Rows from block 6 of the image encoder, named by matrix and row number. Rows with one number belong to one channel. Each number is 128 + 32 x the weight over its row's rms, rounded and kept within 0 to 255. All counts start at 0. Numbers have three digits each.
# convs1: 3x3 conv (encoder.blocks.6.convs.1.weight, 144x144x3x3), inputs 0-11, a 3x3 kernel for each
# convs2: expand pointwise conv (encoder.blocks.6.convs.2.weight, 576x144x1x1, transposed), outputs 0-95
convs1.2:107160154114118146190104114212154158139117074156153089107113232089171180179178128087090130081115104133084155138126141122165124104110088162160188130148169130132136105121173108126113112111109091077077131126147130090144092121090085074103106125084144136085228137096105139192157128123160100129141047125142125102116113154126082145
convs1.3:100118123081110117168149096085098108138092100177157163152090069204202057131076116193131074102169123128127106088122125143137144213103176158122172152111107151125184103170145124089140092126086153080102033142078122110097139133154144104146122113121188163134127070133074141131130112083093137123089108089152097227145166116113132090
convs1.4:173158138108196104176145094142151173115139141174105123144130098119146099100072135137095114111092151117147096153148147040105080164201207132110179134129106170134131082107126083206087143122112153110131097112153129076094170074125114132173153154093138138116149174117091163136119110119109148158111097157154149097119162105087116125
convs1.5:126115109122166165118058088138112091071124082175182143171119151124050133106127081158129118113089097099136107075125123132174141131131103105122073137092131103143101090080143190173152089109115143101117082173135123131112174177088098118128114127143123099125150103138167123190124141157144145122109086084135094139174143135122121110
convs1.6:177131128151075200092110159121103114077131154145155162090114131054155092141097086151128136144092159141113108137151163130200157105176169105079118122078136182150120112158103120108157094156109148120087137107102163146151110044127122129119148130164116201150126124123205136134117203144131177111120161141155107136099089130123180136
convs1.7:183193146112149148148185141154075128111140143159102060115092113188195140134113124141132115070134120080163127121120165126121098067116147094128166101104142133158108140107094099135121096131120162159084141146108195135147136154105062101105186202174105112094120126120182159119052140182112134145161149138141085092183126156138129105
convs1.8:212206184141091141117104073078147159119097113148142113139132239080087106150092099134143094158104097155142161161137108139159136124132147126104147085134149105164122138095096114137125155164152129074122144146130107132133181159090131150115126131141101103163100122138118157138117088073131133122150160113172146149122105093137111088
convs1.9:161149114148145110086171117115145136085151083116129114114167136134121112145099194101060086095135156087168146126071144148164149113052133127092070083166107051122130125116145192133167142085128139166145157147153087137143101117180102124169135135146115086080091129133144143173135114131126149149145092134152170135178101207069108123
convs1.10:135107153113164122134067083138108146119180124152140163128149180108157135189104187136152171132092032138126093118068115106179054112084110138179106108161098100162127067081117112135144144130156113147143195122173092091105123108121148196117185109119143107159139128080097128112188121129148114185125132145115126141133135102154175153
convs1.11:139101112085125195145134146081085112182129180159180146109200163154106137185151128192151134092081121096129075109124161114127091172148164129090079122175122126134126134091131153115145112170167146125140088118166074125163163185147169184097132150148130143184189097078144157104099106090116125113130098127081139150085144102099160165
convs1.12:148164113119180173156085161182115129158099103134131170108060122173122109162156121163127066141119083122081090104100108088106148184046154123081154119117129157160143160125115099093125094125115132112167173113134130118105089195177140104110124110111175138125140125117070122149175124142120128113111177082105174106074109184155150117
convs1.13:107158121080194165115145165152139107130063162123124057144135103130039125095121166129112132165092117156099146132133079101181191038096154133124122112120159116141106074125130092116184147149124103155136152142097095093132117166196155108128174113115101120102173163101125103125059147201080130217117129147057139126149093112146148149
convs1.14:082136095112123091102093128110057093120164155140143122136182110106122137153136123172133108133148065124102180108115142083107137165110102131100125183122123145186099147133117064114100078117097131126112095158164096115106090161186082082181100090162135175108090115072108213141134082142094110159133150101144108147200138085173143146
convs1.15:131169140182150135135186112152118111195166168058137153122165154151109136114119117067133072095087132173112138166131101147123140133117160151096124122177124125109150103139142117084174102123165185142130153107132056138157084167173141129168073124064134117168119158118114109120175154164099146206085086091130110197150074097114118138
convs1.16:093098111093108088133122109116134146144107102113132172140138096069127148124153116108125126088092106058165097089150114102091108074126159112136130094116128105144113096132075109130095175175100152092083087066073105175106123128147142094103135167083097136206084109142109155157109146170096107119110110128128076092095156131145141113
convs1.17:119197144140100133102156167134129055101133131073193139149182091131138147173126134141109081100105070136101143126167090150135123154162148157093110161120151148117202173197146151110102064103108121126128127124072155107122158200200149104149057193107176167121112138118111108127114069096164094122122103133205104138166080097137142111
convs1.18:141199139123135097141149144119149141143095122091074122067143146138144115139162099140195168117099126121139131131104084172155061180105168118163158122106135176150136159104117132119168113110115120128149144152105126155133134112074129116187140102142138085101147134117148133100033100116103119141108168119174132178116065161148147121
convs1.19:177238144152062078129154124136143069160120089171129123152166152101124106111124091153135062146155105180118146158181127110148127148096135071122095134117146108162118190130134117087193145100142090177113089104098092064081141114113111182163110126104062086109133150111154101142077073113144151084130152085189157087161091134112129179
convs1.20:094106119084116146149090099130123115112093161153148162144142089115083155156100100107118155112145065137158164167145146177079121126150148140083164088114113159102074110181178119142122105085106123103147112119143120129096098127089076141072088122117048105131111040139120112134137106134158165086184140108166158105175102133115105160
convs1.21:072123100152140133125145109158167124117170120079120141080101115153140119082154127124179126113128116125103079149136141125118149125107126189165092119068190154122171117166124159102089100142110115185117096173097137136088105098161107128137169161141061139112144106168136129177116136068094151143162108123173122117147129086094144159
convs1.22:157114189162171138107099173168126121150117127151081125109131009138107109098124151109139057125151118157092148190123098124135117087118127147120168095105151137137213156107109089116170147105152107148149173132098128155163051149128161161133115136148188129133112099152144116072173128197155102117076097147153096096103188133125168108
convs1.23:155182138151156091107097152122171143079117103098152155084190097128088109127035120125107134155087125078165136087140126132119136160153067074140145126126127085107134100065131121104148181141123095158150120137163125153204096135117188122134065182177120142107065155087097114131121112103158138121188119151104166073138158129124059147
convs1.24:137165161086128085104123141136147110142224132155085131132164139178165185099102118141092115133151129145119122111150099121164104114103108127111170106115080111177121098170087113084161151150153079089126079075119062091211082159107120149172110166086104091182145130198153132136088115158121095105118131200133130138195107123176097170
convs1.25:151166099136079114179137155105061129187158121133135117146148154107104112089146030134118117127101158121206140140096110190100131161132103142125144146106160149153117123119119069134117176133137111157125100159166144167152120180148123150065151136115110059132122152132106162184134119146122165173109100113179142128143162079107154125
convs1.26:157148132104057134095172147103110126126123096138152171144095130125146111074121134118146135123160112127130148138157162151125144083061082116117145131151127120134129095113142075092101108123092108087126138137141061134089087085139154203139175108142149123122125069069202122120099141088121107135125167153129111165158111153098107126
convs1.27:129164108102126198189113109054143121116144118141130088135098102159127112103105144160137086078121194099116121144107097093126154103184111150135173151110124116076114121096134094114140085134120149125108106159121098164154161142103135093084123147095101146130137116112114116121138125114135103135148067159109086133153087109131167125
convs1.28:161142102155107114111132111157137119127170135099135133105089087147129070105122182125125112150103163154111166154141201160150182142123221094156241137125135180159170131124141164160161058152145127121167098111155126068165125163091128185104212172124166111104186124141151151109116112137132183132148164113177176168122117133152149143
convs1.29:135169138166104103120204173114122086108153104083121149088138103101118133098163113163127125139157141105128172128165145169167131124170099140095103191105057156124088103148114095086096125078137150086113122094075130023152118130106132082137151129119113137081112139119105123169141122096145134151173123147158168152161098091171118149
convs1.30:110109113164106175118130122120092102163107122153112165117177075148083142194117116079205133180171129103116081136121095133158144159106175157149122138127096125093150165078084154086098132156134146100104160078114081141121185016110137141160186059126125093101155135105142052087092130101112116113150088162102170139146106143102124138
convs1.31:116166091153137107168164143079129123121108175115125153099102132147112111138131122094147142146115184163151181170143155169073159138128181142133093200129120167085055142149111165118109117181147099104124126104139157127107132196130119089110134124123134098166100124156100132108199127091087150117117118105213135118198141104141172055
convs1.32:135100104128052107168091092105100143101097103141156124170135071119135164071113080163158127117127125134137108156202209164109108104120159133134139152089086116093132117055107171110114157220183130138127130198130133142142148093126118118101098100144131120124110107107151109101158062148115132088137107114172104160148133105122054103
convs1.33:130114129125145084175117150163125136176127119177127116163143153112128162112162192102117163142105126061068142145130037116133072134172188081138149106117129166104161113171143105136122138128138193110086148122135119126110212150135190052154053079086153113135144076124117083135133119115168160122090108135138111197091087161128143087
convs1.34:110129099167143115147090099110170172145095077150163104129146176188109141137079129166157075078147070138145169148118090173144108131104144158079125104117117154118141129103156109123107176169178134208175112063130143113107123122082115168091119116097157137071100123072106146092113119094086135121089120101111156162135105141065161070
convs1.35:171159112104156133133151095149083100063118150132119095118142091123170122119156117173117107117110171070110141176174159120171140111108105170066117119118100186144164175118079116083077100140082175117108110117135101091144088090120181120116155102103061211081087145196118105211139079095134112152163149144132141137143069119097112095
convs1.36:123151107109129115080120127123132148105100095077094101180152177053109157100132100135089137179146119088098110131133139092095055098135088099183138118099131096124152161146167121159091108148106154128125017115166126168081156132084127150088125102037130181115098157139080116062095122199105155124091116113181201138082145156111082114
convs1.37:152110088130181141125130162086140095092121113105126111154125154137158124139068138126147096142129104150124206114076053083153069137091110093116082123112078158095155150143176118144145070114123124102133155135153085148102116158128142119139144183151129167137102156069082121158138140083103095123111091106172114156106132129185119085
convs1.38:083135174107115106063075174155157110122145146161111082070153145188095136132083137126122137132118120170095160131194090177200116160178131091146126094132107135101150063140128153107121185140125083114145132124115123116080150149107131141139164103160120040062177097170150144157092111131144107145084196169104150126124088161068116107
convs1.39:172092132193076115117089115084130163126170115092147161103148143146131136117092153154071130148124157053133117129183105115124178139166080125159128166165133136163100125168130123084156075163160149147113087180161095095104176143048057118115121112155158125122119113094105087123198109122152077161133112123155107087160109116130136113
convs1.40:142196169129131145155093139091138087161161118187192194130156103118163156085096093112107073098099121153171147101184158131140164185084140102097123104126132102102189127138138066137106133080076089161121114123134121125108100132140160093105096133136069116178185128173109177124145153179102123114115118103080157112155081116113119130
convs1.41:109045106137145189166070143157093132131115127137182153200125120153077197075092102119104172171080087141104166084055076090099135135107178113141156160151142138143102092099152110121130147118155156136119134120054156155164107142134173158093126094139123128132106128164111109086125153136103077127125133076101081196128130193122168092
convs1.42:135136061118149144065116119163097176132113107115160078098103108115143200182144115173125128138061155139079187177145119139120176130069141150155096121138123115167150143174130161128087129120149115151110181121167160144108137141143153077082155138115106127135134118087139131078153140177109119092153125107123155115096128119134082148
convs1.43:095186195104101172124124121115090113174179130177123157072126152117113171143074111087113133148147161172131141177114086150118159115143146123144203125123179145115158134173136094086096148145155161161136124070101098162195157109117188121121115083129112126139090167100155112134107133193155103072176085166081122149073180109088070121
convs1.44:077118130096195147104223129176148126130127124111128191058124128130121136074099167169125120130087091111153086150071147116137141119091125183132120118144121094086135094138113137125122103099156167150100098058111126099103097137186068108101093151142120093159091127100113137130116101106073150122147155120092112152123141154138130113
convs1.45:083101120098143140116117208137122178125133133160115211169099118092139147214154138154131088113107175153208132102092129110176130146075055116130146182150154121095150125139135102113162149117095124134142135127127140135172195160192128144185196153140147091119149130134114078100089131153112123177149154155135143094126170131164155073
convs1.46:122133092138112119161159109158106115138125099122108141079169089160158162156154125140165132169125115163188110190096093136114099079084086168158123170087151176094174151107100124127090141159132141120125162138079093104114109152126126142164160121150117119096142115132154102129094110128139158136137138131113088093126108076150155122
convs1.47:107139101067156138191118160082119145114138198115119138058134080174144183100156139102136115129131150147102191071136103159082122163147137142123115175122114205157140123144143101089100128130115203127149101108160138114093104083015159132108156181154091136134040135076174148162125091105150145137144115101168178163160087101106135125
convs1.48:132126192085123123086088122094121196132101140099127144118216158097082111160159099074120109107115145131142144090098153129121114096126163131168165112095079157127095175094102197140149139105101122149121086084109119118087120084089169111074155095171129121094161213131121099121090096118136107121134112095117174086113130123110139135
convs1.49:169194149090116100117104138107124146141131139113119117137108082153098191152144180149138168170106235132151108146115046151129086166077163172116099156130127104061141115125112100124106139125111076093101143157092157156111155073196112116087126189162182158199110151152099092073131102127137137114086156141115177005182116162126153144
convs1.50:119083138130113160179155066137178137136117113138099142120087106156138187184180198082102130127144127099103075152183157121136176129091110100110155175161195155115151103066115061125069130101128115129102123150152136145159127138153101096134135128132103106062123188123115099135125115160165130106142150134082106087166119116174104169
convs1.51:180124085182119082153128110129153151146225128118167156143107059151083116119126143180151084108127138157090123060119129152151200111109166148124112138096067130161090119134120084058110110124169109118177135158139093109116106094158074161115185157144143124152094188147110102128142139097149151112126149067171143109121123084149115141
convs1.52:108161168172142197159138073086092163097093129114152178093083116145205151128117154137160074135125111137128087139075143059045122132086137116104159136135163115119114130146189070076059131122153154174157144042155148123168099160158124181088149165102129154070174142118095128134105172109120130125103135176084157133087115133132095147
convs1.53:057159175176137107149173128082118147138159110139120145154201185156149133090078043211098142156091106111078131161097078127073091158123158129102173164129184116145124170109118135091109176119152085120086163089094123103161160106101168141107114091118098086128081111107083127169077132160104093148134099110157203173108114166117135145
convs1.54:144194141181204060161121164114148169158151097123150132081192119172155150132184103169121096089174100105090136115182078171114045140106081127155176136136127097108116098172143130118093151060095175207183168072145126128128143147162125096078151119177114090146189131174117165126164174140095036138137107131096090144118161144130127152
convs1.55:131175131131148152124068149148180130126123090138133161078064164158104114097123145058112115163120112104095130100165110145054116094109104108121109116098087066087123125179167053092140110131170087167106081155129078154166142131121147108172121090205144172105123133212148107103142157145088137165079067150109098131084066109095094132
convs1.56:095131105141146095073143157113179169124155100109106103105162118115114045137154142162134125156165146104112113148112159109088104173128093120086112117123126124103141134114109148101161135177205126096147177130150165083148137112148127125117096149127120139140115150121158108091119132120148100148167157142130123081190114200179099111
convs1.57:139146108103156112118110078115174100134128106113106162136179113101154063168139083114125156133126186089123165162177163135094133087126151151157158156098134133118101146159161136116118096058093169110086105147114131128074113120115150180177166159096093119045153107120144104082124176105090130107123117092143135136138126124161114129
convs1.58:102167213098115121124085076138112158147146091107135139111133134183109150068127137076135124102128116134162159131192120101105077135104114125110158110170128206130154080139180117135117131128163089093150079120124089128133176098115100146129096036098137121111142105115081118106119098135114134123159138159124074133145091118143104137
convs1.59:115165204187101108110119141140111127138150189132122130165119150168142088073130118086124079103154176175169109157194144144173128089046102058101130103140160157123161127145132124055071104111138146152103128105155162092097093110117127119177172141076121096125196147103140144128107099143125140174139138102159155075053113137155134129
convs1.60:070122116104088221150140114135122118192106154116113142046132070125145147101118058123199106120101139171108186149139057130103127147079177140122150155143173099083139136147140160105134078149096090129145178139130143077124084076113088148106105146139130107145104114142135162074129074132156127147144148082126143107128103107110138106
convs1.61:160131093135126070109182118112158141156127133167122163143126109083174143140124156137152127105150143129151162128128090155144110077080103154112145164121096139115123134105194071093141132128046110146129075120148098133128087210120174136087147133084105120162161143167148126196114142107117150098110209147112152164090122062141167084
convs1.62:166134107126151134119130117124164121099151165174177133150169137159168142075084147085099123065093153148135196088118117082093137106128124075068099118092142144131111178111098170091099199147128200144107175192128177141095156184112137109156130149183127140162139123153094171112066069146135094172118147130101097123140106137193078121
convs1.63:125123209122091134128155188143130143154133132169103078073101145126142200092087127063153084116150130115158143190114137111128124126113077103143149132129076161146122086110103125123157158092123144151172094120100158162151178092113064122163135119095126140143113100099103101158146117125125168123147155103094089125127131124097064063
convs1.64:122184147114206088073182162086128176130135159145108160097113192139083087099094139130112092162058150131102147106173109122176089091156126084092119110161135183204120162140108186112064193127120137096102168138113142157149140133142141136094110114118082089116102131152107148156103140208094170163070136128110138125132118083199123162
convs1.65:164097167204120120144084084179124118140123067102094151098069117154151101170144121130113132031095110119102127162071131102092144109064130126100149108102148121122102130150148166090072133120140208130147106123103177085140095122111143098104115116131093153120076091160170170114131207126145074131140099103110061108076086121135168098
convs1.66:154134075166152062139119145119144144126151134127145183128083084084145106128092064131155089058131091122137158084143101132117142073098080151121136169107105094083136147136158156111136125089146107159110154095168112146163093161090154173093107165140207105080111130142140123073147092086177129129143141134120105120151138156145075164
convs2.2:157102127178156128071139133069105107110088152141129135088065136102155151120071187222131151107117148127117104094108137141114158134124159140081160120128113171153122138134066150127114065126089113085137131127166128159084134123124128070126149077118167146106136140116087101160120103100156128165
convs2.3:167150159090152108162175110131132102169059138114169118136066191144124136215114167146135114154146123098111134097148166134177154106122166101108146154119203127135116090166137178126067108132156170158091184181085126097186124094091150119148101125141125140128152134111132114148134111077148143163
convs2.4:131115161146162153091112129132107175141083130111138104132108145124159182107090156139172086118142108092125158121123095140146117059114164153111105103046115116168125113089132197136115104097174143148118111156106182105094153102182107115121130092147112086058110097130119131147170173075135143134
convs2.5:163150112118098089173127135153156128205110092126132117147141161124073121148152171103114149107161121093140138103097128152108137136102141097100156140141155142107132112129170154114139123182135112090120152129090140152153163093137123145160116168159182158120125153141138129113008157096116120126
convs2.6:130135162156223163176196148144125109087098175094082113120172116138131114152081158098094150095160121232126071147121121114114109135158089148113111115137110111152095073163167160131133111125125173137179158123147221126155056123167165111114115080167152159166094102082159135116144159065148142165
convs2.7:095099120159117104166141132148115097146153111143162178118112167123052176148095145128152087159086175083119131190131172095143114164138129087099153085152121099133147152120176129117115142132127146115080170172068161133087120094135177137158139113167208152100150175144149092178202131106111181125
convs2.8:090131078155139111128149112167183174137117151176101088159176104049110162118163111137139145081102112073094162096129112111063099081165171129125168133154201116077120167099184163097173091167139138134146108048083102092095091086112070191110128170152163123094059177154159083093114177140121106103
convs2.9:071130134148089178166193119083114098134147119164085095152154145102058105101081104064134138123142165083103104087170137078163119161065148081121161172134068097099158096091109100085113169095076091079113170151108086203121098146088101135113132133121081076097131136150142108131144091110155162128
convs2.10:142108174139086126094096065167099072104127124164092234155172147101148136124097127180146121222092088123138148100139130156068130074118123144150151051140147107090153071104115142201102120141189081082113166108126096160117170144135087116128148117061123091098156151096161115175161120101186107081
convs2.11:086148115067132139113177156172187134124167120112070113094138111067126124114115205145116019127128143130146062093123113080149152140126129133099125144141150064148118151093173052103175120160128125197080136186158138082089093125171138139129129127121147134108193137174105142158108159166152135095
convs2.12:113134112121198141112129081084163151116165091091122107085137135092147086116111181190127093069110131130155130151103109145095179103179178111070090126126124099142119130135116137172102136110145133104132088117183147138107152076107171169134159128189121078166118107165155140165178171117113124074
convs2.13:146145172094116179141111118109099120079171138101077160079133088156130101106131135146086105165089101111138129157165146139099191034146120131108121100139147139118119109096151138176108119168133153077149184168152104083073097122083157128158101185137112173114116221146145164098111109073121129162
convs2.14:131154108152113074111124117093183132128123123122156099116106161148116104165163113150155117151114131218096132095082134118130158131141155131115162095129112138096111125196106116098180074126159130162109082156148191098204097121106134169146113205133188128136139177165159179189043111105175125106
convs2.15:143139154102173123148159146207147175098117117142111133117077164137184151118086063232114174146105126092150145160114115143107123121114182131143112051129193117102119170136144152169153130115093167171099171122135101121142119161093182068087066181135086174131161078175107108130120117118101107210
convs2.16:127108153148131145130137183154078126163180126155180139100134171112081161199132142135172124160120149136123070148139171126114158114129118147107192114074137119133118144121129137151091093113068141155105133112103107067175064100164102095101106124107155153110167096140109062202094117172095142108
convs2.17:143155157059144156200160107165091141131167140103107127131145174112167171142100146176125140081136160067138190149162176101112120158137134071094135130136076081118162093122142092136170197101094159185122167201124182092119108078123089126169084110122146100132123151096178121115141127112158109178
convs2.18:124130069146127048179117236149178179112133147077170143144171141122070197120074106119140101104117165124110124103120125095089109104155132094095119064168160110096178121135177114085117146113135193172152160138166098171106119139109160139109087117115114166156083120088123126090153140068128097158
convs2.19:134163108235144067111071190125144199098117123120126144090164161140061192114190114060146095060169072120122084120103112137137144151134139142111147104105097161127105113086162155144190111127094121187098110102120121166136177180130138107131130110137167193126131133081131108148129175113121142114
convs2.20:139186097163120152095126113119111083169100206110144117097099137121056122165081133183107089154111172156126095108154144170119169087118099154066163104104239138118067092089055114111132106113133128156112149141145108139103146137110110119117074082159128123110125127099121088147088107175138133139
convs2.21:143102130123142130106090150130185140100173132118106062184123165139155149173114138157096089112095066142086114189101104140156122099058136101122104046112106075185191173112151149148193142144112162101138162125140139146093121129172138169118100157122176162162151149124115172112144129109093153169
convs2.22:141120126146089159099156118103120072128125125125183133145091119139133097143099102151180156115059137196197120108121155117124091142101168106141099074123137168117112128107147078130098155138134203108110175161144134165238126176138149104165092121132088186131120137140121085083120141081113086093
convs2.23:110136113128168148147123101136117162162129150110110085131137124167124144078149199099170098108077100137116190159164136085133113133147132101128110126165116103166066145054127087205138051153152077089126121082187142062091138094089157124110098127153149139096127196123093169131122141146147165140
convs2.24:146196153174136091146132169130110133117107127075127162070164148062111081119076162136180185105153121127110131110190139146155144108107148132076126156195102155097134154175094136092155186087119128097134082158089150159099145099115117104072139107091189076116132154138106125145136110160152151123
convs2.25:109062126107089142155158106136090103137146094120136084096110128163100110132110166116081173143120115157125156159132066105071102088155134110153155054153111101146058135141111076104098111124113114142098121069112100113137159061138175143093106126139113153139134148165089123114139129119091095181
convs2.26:129073158140151125212107114105126105158123117123105142146168122125143109100151092119114161121182068153082068158136137153123057089138145133112172163117132108170149166140194150139158145123155191109146086075099154082080149130087168170145133163108109164136135132070125149105088117073118069149
convs2.27:075085200082143130132090047099173167184099194092112148146155092113184117133150165148094098115137127089128149089135139115149158103138119117168158110166132177101151147143128172125150113132100103090190107103082109130169116100106145126099113123139085151159112079152135064119102098120125081141
convs2.28:170148122092170130137151100084089086107077132110153113095123108134105073139083088111130126059152179117106138151132169176150164115117060156097134124086058120087115072195163176130088154118076165098145158164130128181106121079100158148098106099082139121143156157138125135154181110182185115104
convs2.29:167101129134091130142130150161064111135169206171173123110144187111118094100183077142083121135121115080114100128082119053162133162168100118180072157125133111198117085127177130144167113148189101138182077157132176139140155070156180194118089157099192112057108196201123147097100120150118096147
convs2.30:153137197144074140101101160111164112089164199153125107094145099149145137068094088096089122147154116116160094157215107112121166137108090110158199113170120126158207101072158120145118120086132089107105153166090113133169123102153118197143089166138075108137164157130080132074165108064064138092
convs2.31:124169140088120104167125118133048078115094108164149070128175124134091089124174089159102187166125123126147125118171152099165151145109161121143074170087120174126166064130145130128121134123110153102227208146131147117150122095131097090190132108103054176067175113143132135050107115119128155165
convs2.32:121100147116135087159116187078121105074147111133111130119113077168098097129094064124131125124092128131141090091151078120075122110137084039103130090102112161127097101080137159098133097112112155192131107122139134075156076063175152130067156150119138126149158170117173137122145145179119087141
convs2.33:175084152083118155165126082106147107103144134127074111157107104113119102136139109144124191143056043070166107102128057088181150095124068107068113172162092135149124138118169175126166160131134119138129177130171124182087152162179152108188123109088085159106069137143054186140141084143091124172
convs2.34:066070175162077120144110148118135122140101113168149131082064099097044158137111098178111112094097122056148123123204099085139135127105088136122156123133171102088224109139126103129090146134173115159100178165169085161139079160177155128146165144112117060131150089104110133113083124103108103110
convs2.35:127130121091189101155108145166167173154122131101080145161102109131030124093060115206122138150119079157069079155110125148143140145093152150147107093167151169116154144097153111118131135163103153110126116137104128110104135071097202093154087138053129148178123058081163091072116062099110048162
convs2.36:107070071137136105171144123127057125094105146128129182188181143157137111129111149116111137065177120109177111117135105177105117136108150179087117095174112126139225145151077116099153178154136123109121122126137084054144124101164138126148109082095147142131097134132141114129124113152109154163
convs2.37:126136131105113092141094122088111121129064106066138110106125128130083130103072093121177165144110084137144116160130110125130150143085069131141182103089110109166159115135100114129034093071081133132105112134136098107072106097088093140139163161108064091096116162099154079127147151132197127150
convs2.38:109134172108150106123144147115074150137089084103142118197114093113153103157124124183115139149136121151187114140187166136107188094066073109140122150110095112170135073145141086199128171126111177131131195123132124064153086108082153077160132124108129167076169141111065146134119110099078179089
convs2.39:098153124160141116072106144120124117149128090142146085160122161099145144155145160104183128088113140133125112079170073109112054151127151166111137101134086157153129134130133168146144111119196175133128090071183115068163096114158144140100142196158126162120132209155110148103030131157122089122
convs2.40:169070189142157136099113161151198183134115132101109173080185112184152157178145058109118154157150136174073172117049137165057097142118208121131055096178142161150090116081145169089114158141188087099135096092099086104122118147136120052106146102144112148088108120128107115148149140128086093161
convs2.41:117068160076159116067095108132095119128128170134154139113102092135121133120142125108090130180165120144087144093130158136143104098163128140165105109234220107133069080155108155126144065170160122093161094120174086104131179148151142123106087167155068141132143145131121207073162096078121132148
convs2.42:149099143124088071118036154077137086097189163172114158089161123140117144082143129093143139131154090084145069043106121099075142138099103143143149105158121164108147121153118113131115099137086141107132151109136072211141117123114081146157166102092181144151121169104145126178099173133113086151
convs2.43:118149115068131198121142109159159080136061121133117092183150121163142123120121099102170182115086115098145129167122152139128156129140130073174127150142131171172083111130128122174151096106111119064119174146165160161178075072150082142068116122088184122124134121120090143154183054101155153099
convs2.44:117145137114154131145140104100078125125135154130157109078111134100156119152133132107136098125117110106166094126168137200133130072133108116129173076112137143098158130091138168111129113143145095139169124136180126145128142152124122202128142161192121121090141110170113128082116178123109110113
convs2.45:087156143071095127093060069149093104184117095088165062196066181094131121117117130148098151136092125149214117118090079115191164119116129095165131112118126132114081129097092126162141076145152070133132104152100107085141095154140076146160161110100079156138124102099154113169099112128167160127
convs2.46:121085112046141097151138167091084056208127119101141109147153133110159089181124125099158133111147157092156170144121150145118103124090122063077144129145135156135090123094136111167119175110053183162158119148128074105174130129149134101144118150065133175110152114102108141146106096155135130141
convs2.47:110147153139067158104138155132110136165151115133118125164153093079090120172129138145125108141082124122135092105183146129161116143077088123115092169108118198150109089097120148164083150093183189094136167187110107169137111131165116104199134124134081173088124170142137069093139123124076132175
convs2.48:157065141096121108135213111152092108168133165138111155139142120077142119119133101174109184169072085155152125116162106119141092112154088133110120133168150092155072072156189127125146161130179105165172167162134130131151154123097164140178136092093069209109101173172119168086168105165107139141
convs2.49:084126154139147142117110113182069104126149104144131163054105117102094176103143161139078115144131157142105053142111059122173096183171115119156169148128123083151120086107217166132133133138142149098157176119117125111153147144118154118110106123178103130110153118071100157098096141135136122097
convs2.50:123203123134136118100124154107090132183070163107114119129117149128124122049135106118124110142144136137089124131147145120155115136112126124076120126127138100065119147127131131121191122079114074147113090133116201092124125091155121133089114142106174115140132115135129121172105053069110193079
convs2.51:198141104133152140137173054071142122170129131157200145165163049115149129098071153137177164156093145138134078149147128132198143122149114066136151124120140101121119150110140213137111157108139110175111126197122126150169183043023129129123153145110098116150150129128069115161129134135130156117
convs2.52:069144141114166087104141152156054123139094108114077156143166122148083167119115088123219107128141189150126101145098170152162123148093107152145161132096117103069123146224065130131078126132081131172126134147135116143126084107149124082113139102154104100065145092139104120082119133115147139106
convs2.53:095165098127165156184110113194051131130162125115126173142142116136143125087178154135111149136115170100080070162087114118099127154124115101127142076154131148116132084133165100098094074141141127124143159130059075135122151150155116134090139181136116100117170134127117076139098171102151129106
convs2.54:124113082135077149075198160106131143144157173105155098140153146087139115107172107159153156070172146123117105146149115153134068114136087134130173181125173132091166125221098132080109136136081138083092106130138137174141074145154157164170107108104130119135081151154113135045174117100167198091
convs2.55:139111164124096131106137082130100118152183136128163161196139099099166139068131115152064097112125137160123139216056176138141123173128160135141163090085108069120146159133102121148191164102075159158136108101092179112201128128157107132162133108136154178139078130124193132171161119098211176079
convs2.56:094060095146143097167152109200079115122124127123149115163069066099157225103148153091139064067109144182087120158146093158142076079142132201123162105141159093157142100148173091148112159131115130157071140112145095110156105071051129200048084159116124096156156101115088139132131196117152143162
convs2.57:135102078152108175095167122107123066200118106125091119131149116097149112152142051126142128151110115112133099149161096178156135108118140101115135126076146202125089124108095125096076167141174134094164125113127119145140090145126094167089156080137105057114173148105168093150133077127125122044
convs2.58:191113145143122119118169143102130143125126133112108115155083171138133110132126180091175134152121109153112088177132131232121103094085084186078128140111077131143081157112130122092137114166132123128108102128163135136172120139144071134064145116156150097126143119073156183125100117222159139145
convs2.59:111105106115098094178140160191079170095201116125113148171108107094084131133140113176074190127115102143099169113142086157107122116158111074183125142242136096129135082091111100084194131125159136102108104135142094062105121080095121126107105136172159184100105169093088159066127115158116147163
convs2.60:102118133143081124073155176153081121068153144132142134104093138176193145150157159086120188160112112132180163155074071170081028093096107152139096083148130118190159075162133117138153119145141153117162130149074118116206107156170106122180119060128155157137157176114098122061042170098091081156
convs2.61:126146104131117122123221094140138148163147122103203050193108143114120121060110162148151184084102155114123124123162187150118079161161158121130147181170131109101100135122146148132148187105179132130109102143129132152120127141115109125129065096177105124086177115062095117134134115165122124115
convs2.62:168134175132142135158182178083137141174149122123141108091142152109136081177077093147139130136137202132160079088096059057117106126120100144125091179162160123156125151131134075126153130112094101109124102137152164115098083150124116162157109122133158102082109097143165168143184113159188106214
convs2.63:074130048094109090123168119123123144135124180153141082157151120114094110136136079135108088093104189126150080107113137075159127144091170094151085134099148078134167104084131122126157184078086139166142139099067079111164138097129123139072103147064117122178117113086092099189118146176080143116
convs2.64:118094144088145144166194127140114082133112079162170127113116111120178114196109106162105146108113155153135122126115123148130136107083161086089083123133120159122074165157104116142113147076143174125122100142079081130147096104065099112124121072104090138152133166175179099103140112116133142131
convs2.65:088132172089111143140089117078156124080099099066168127161163167098078149090133185083137129141190153076131099103130151134148097124117102107157110102142154125173118118105100100158084126167105136130129165117117114128114066118142068104107105091068077120185143078023110118158179101143115178123
convs2.66:060166180118150119065129129118120151140087139148139141161186154174075117091136078108188093110139119157100131132152109170152131129094109202107125127057068136091114110105110124099154207160128151081094141075133195126093127110100130109080164126188115103114126057131115133137144133126149117150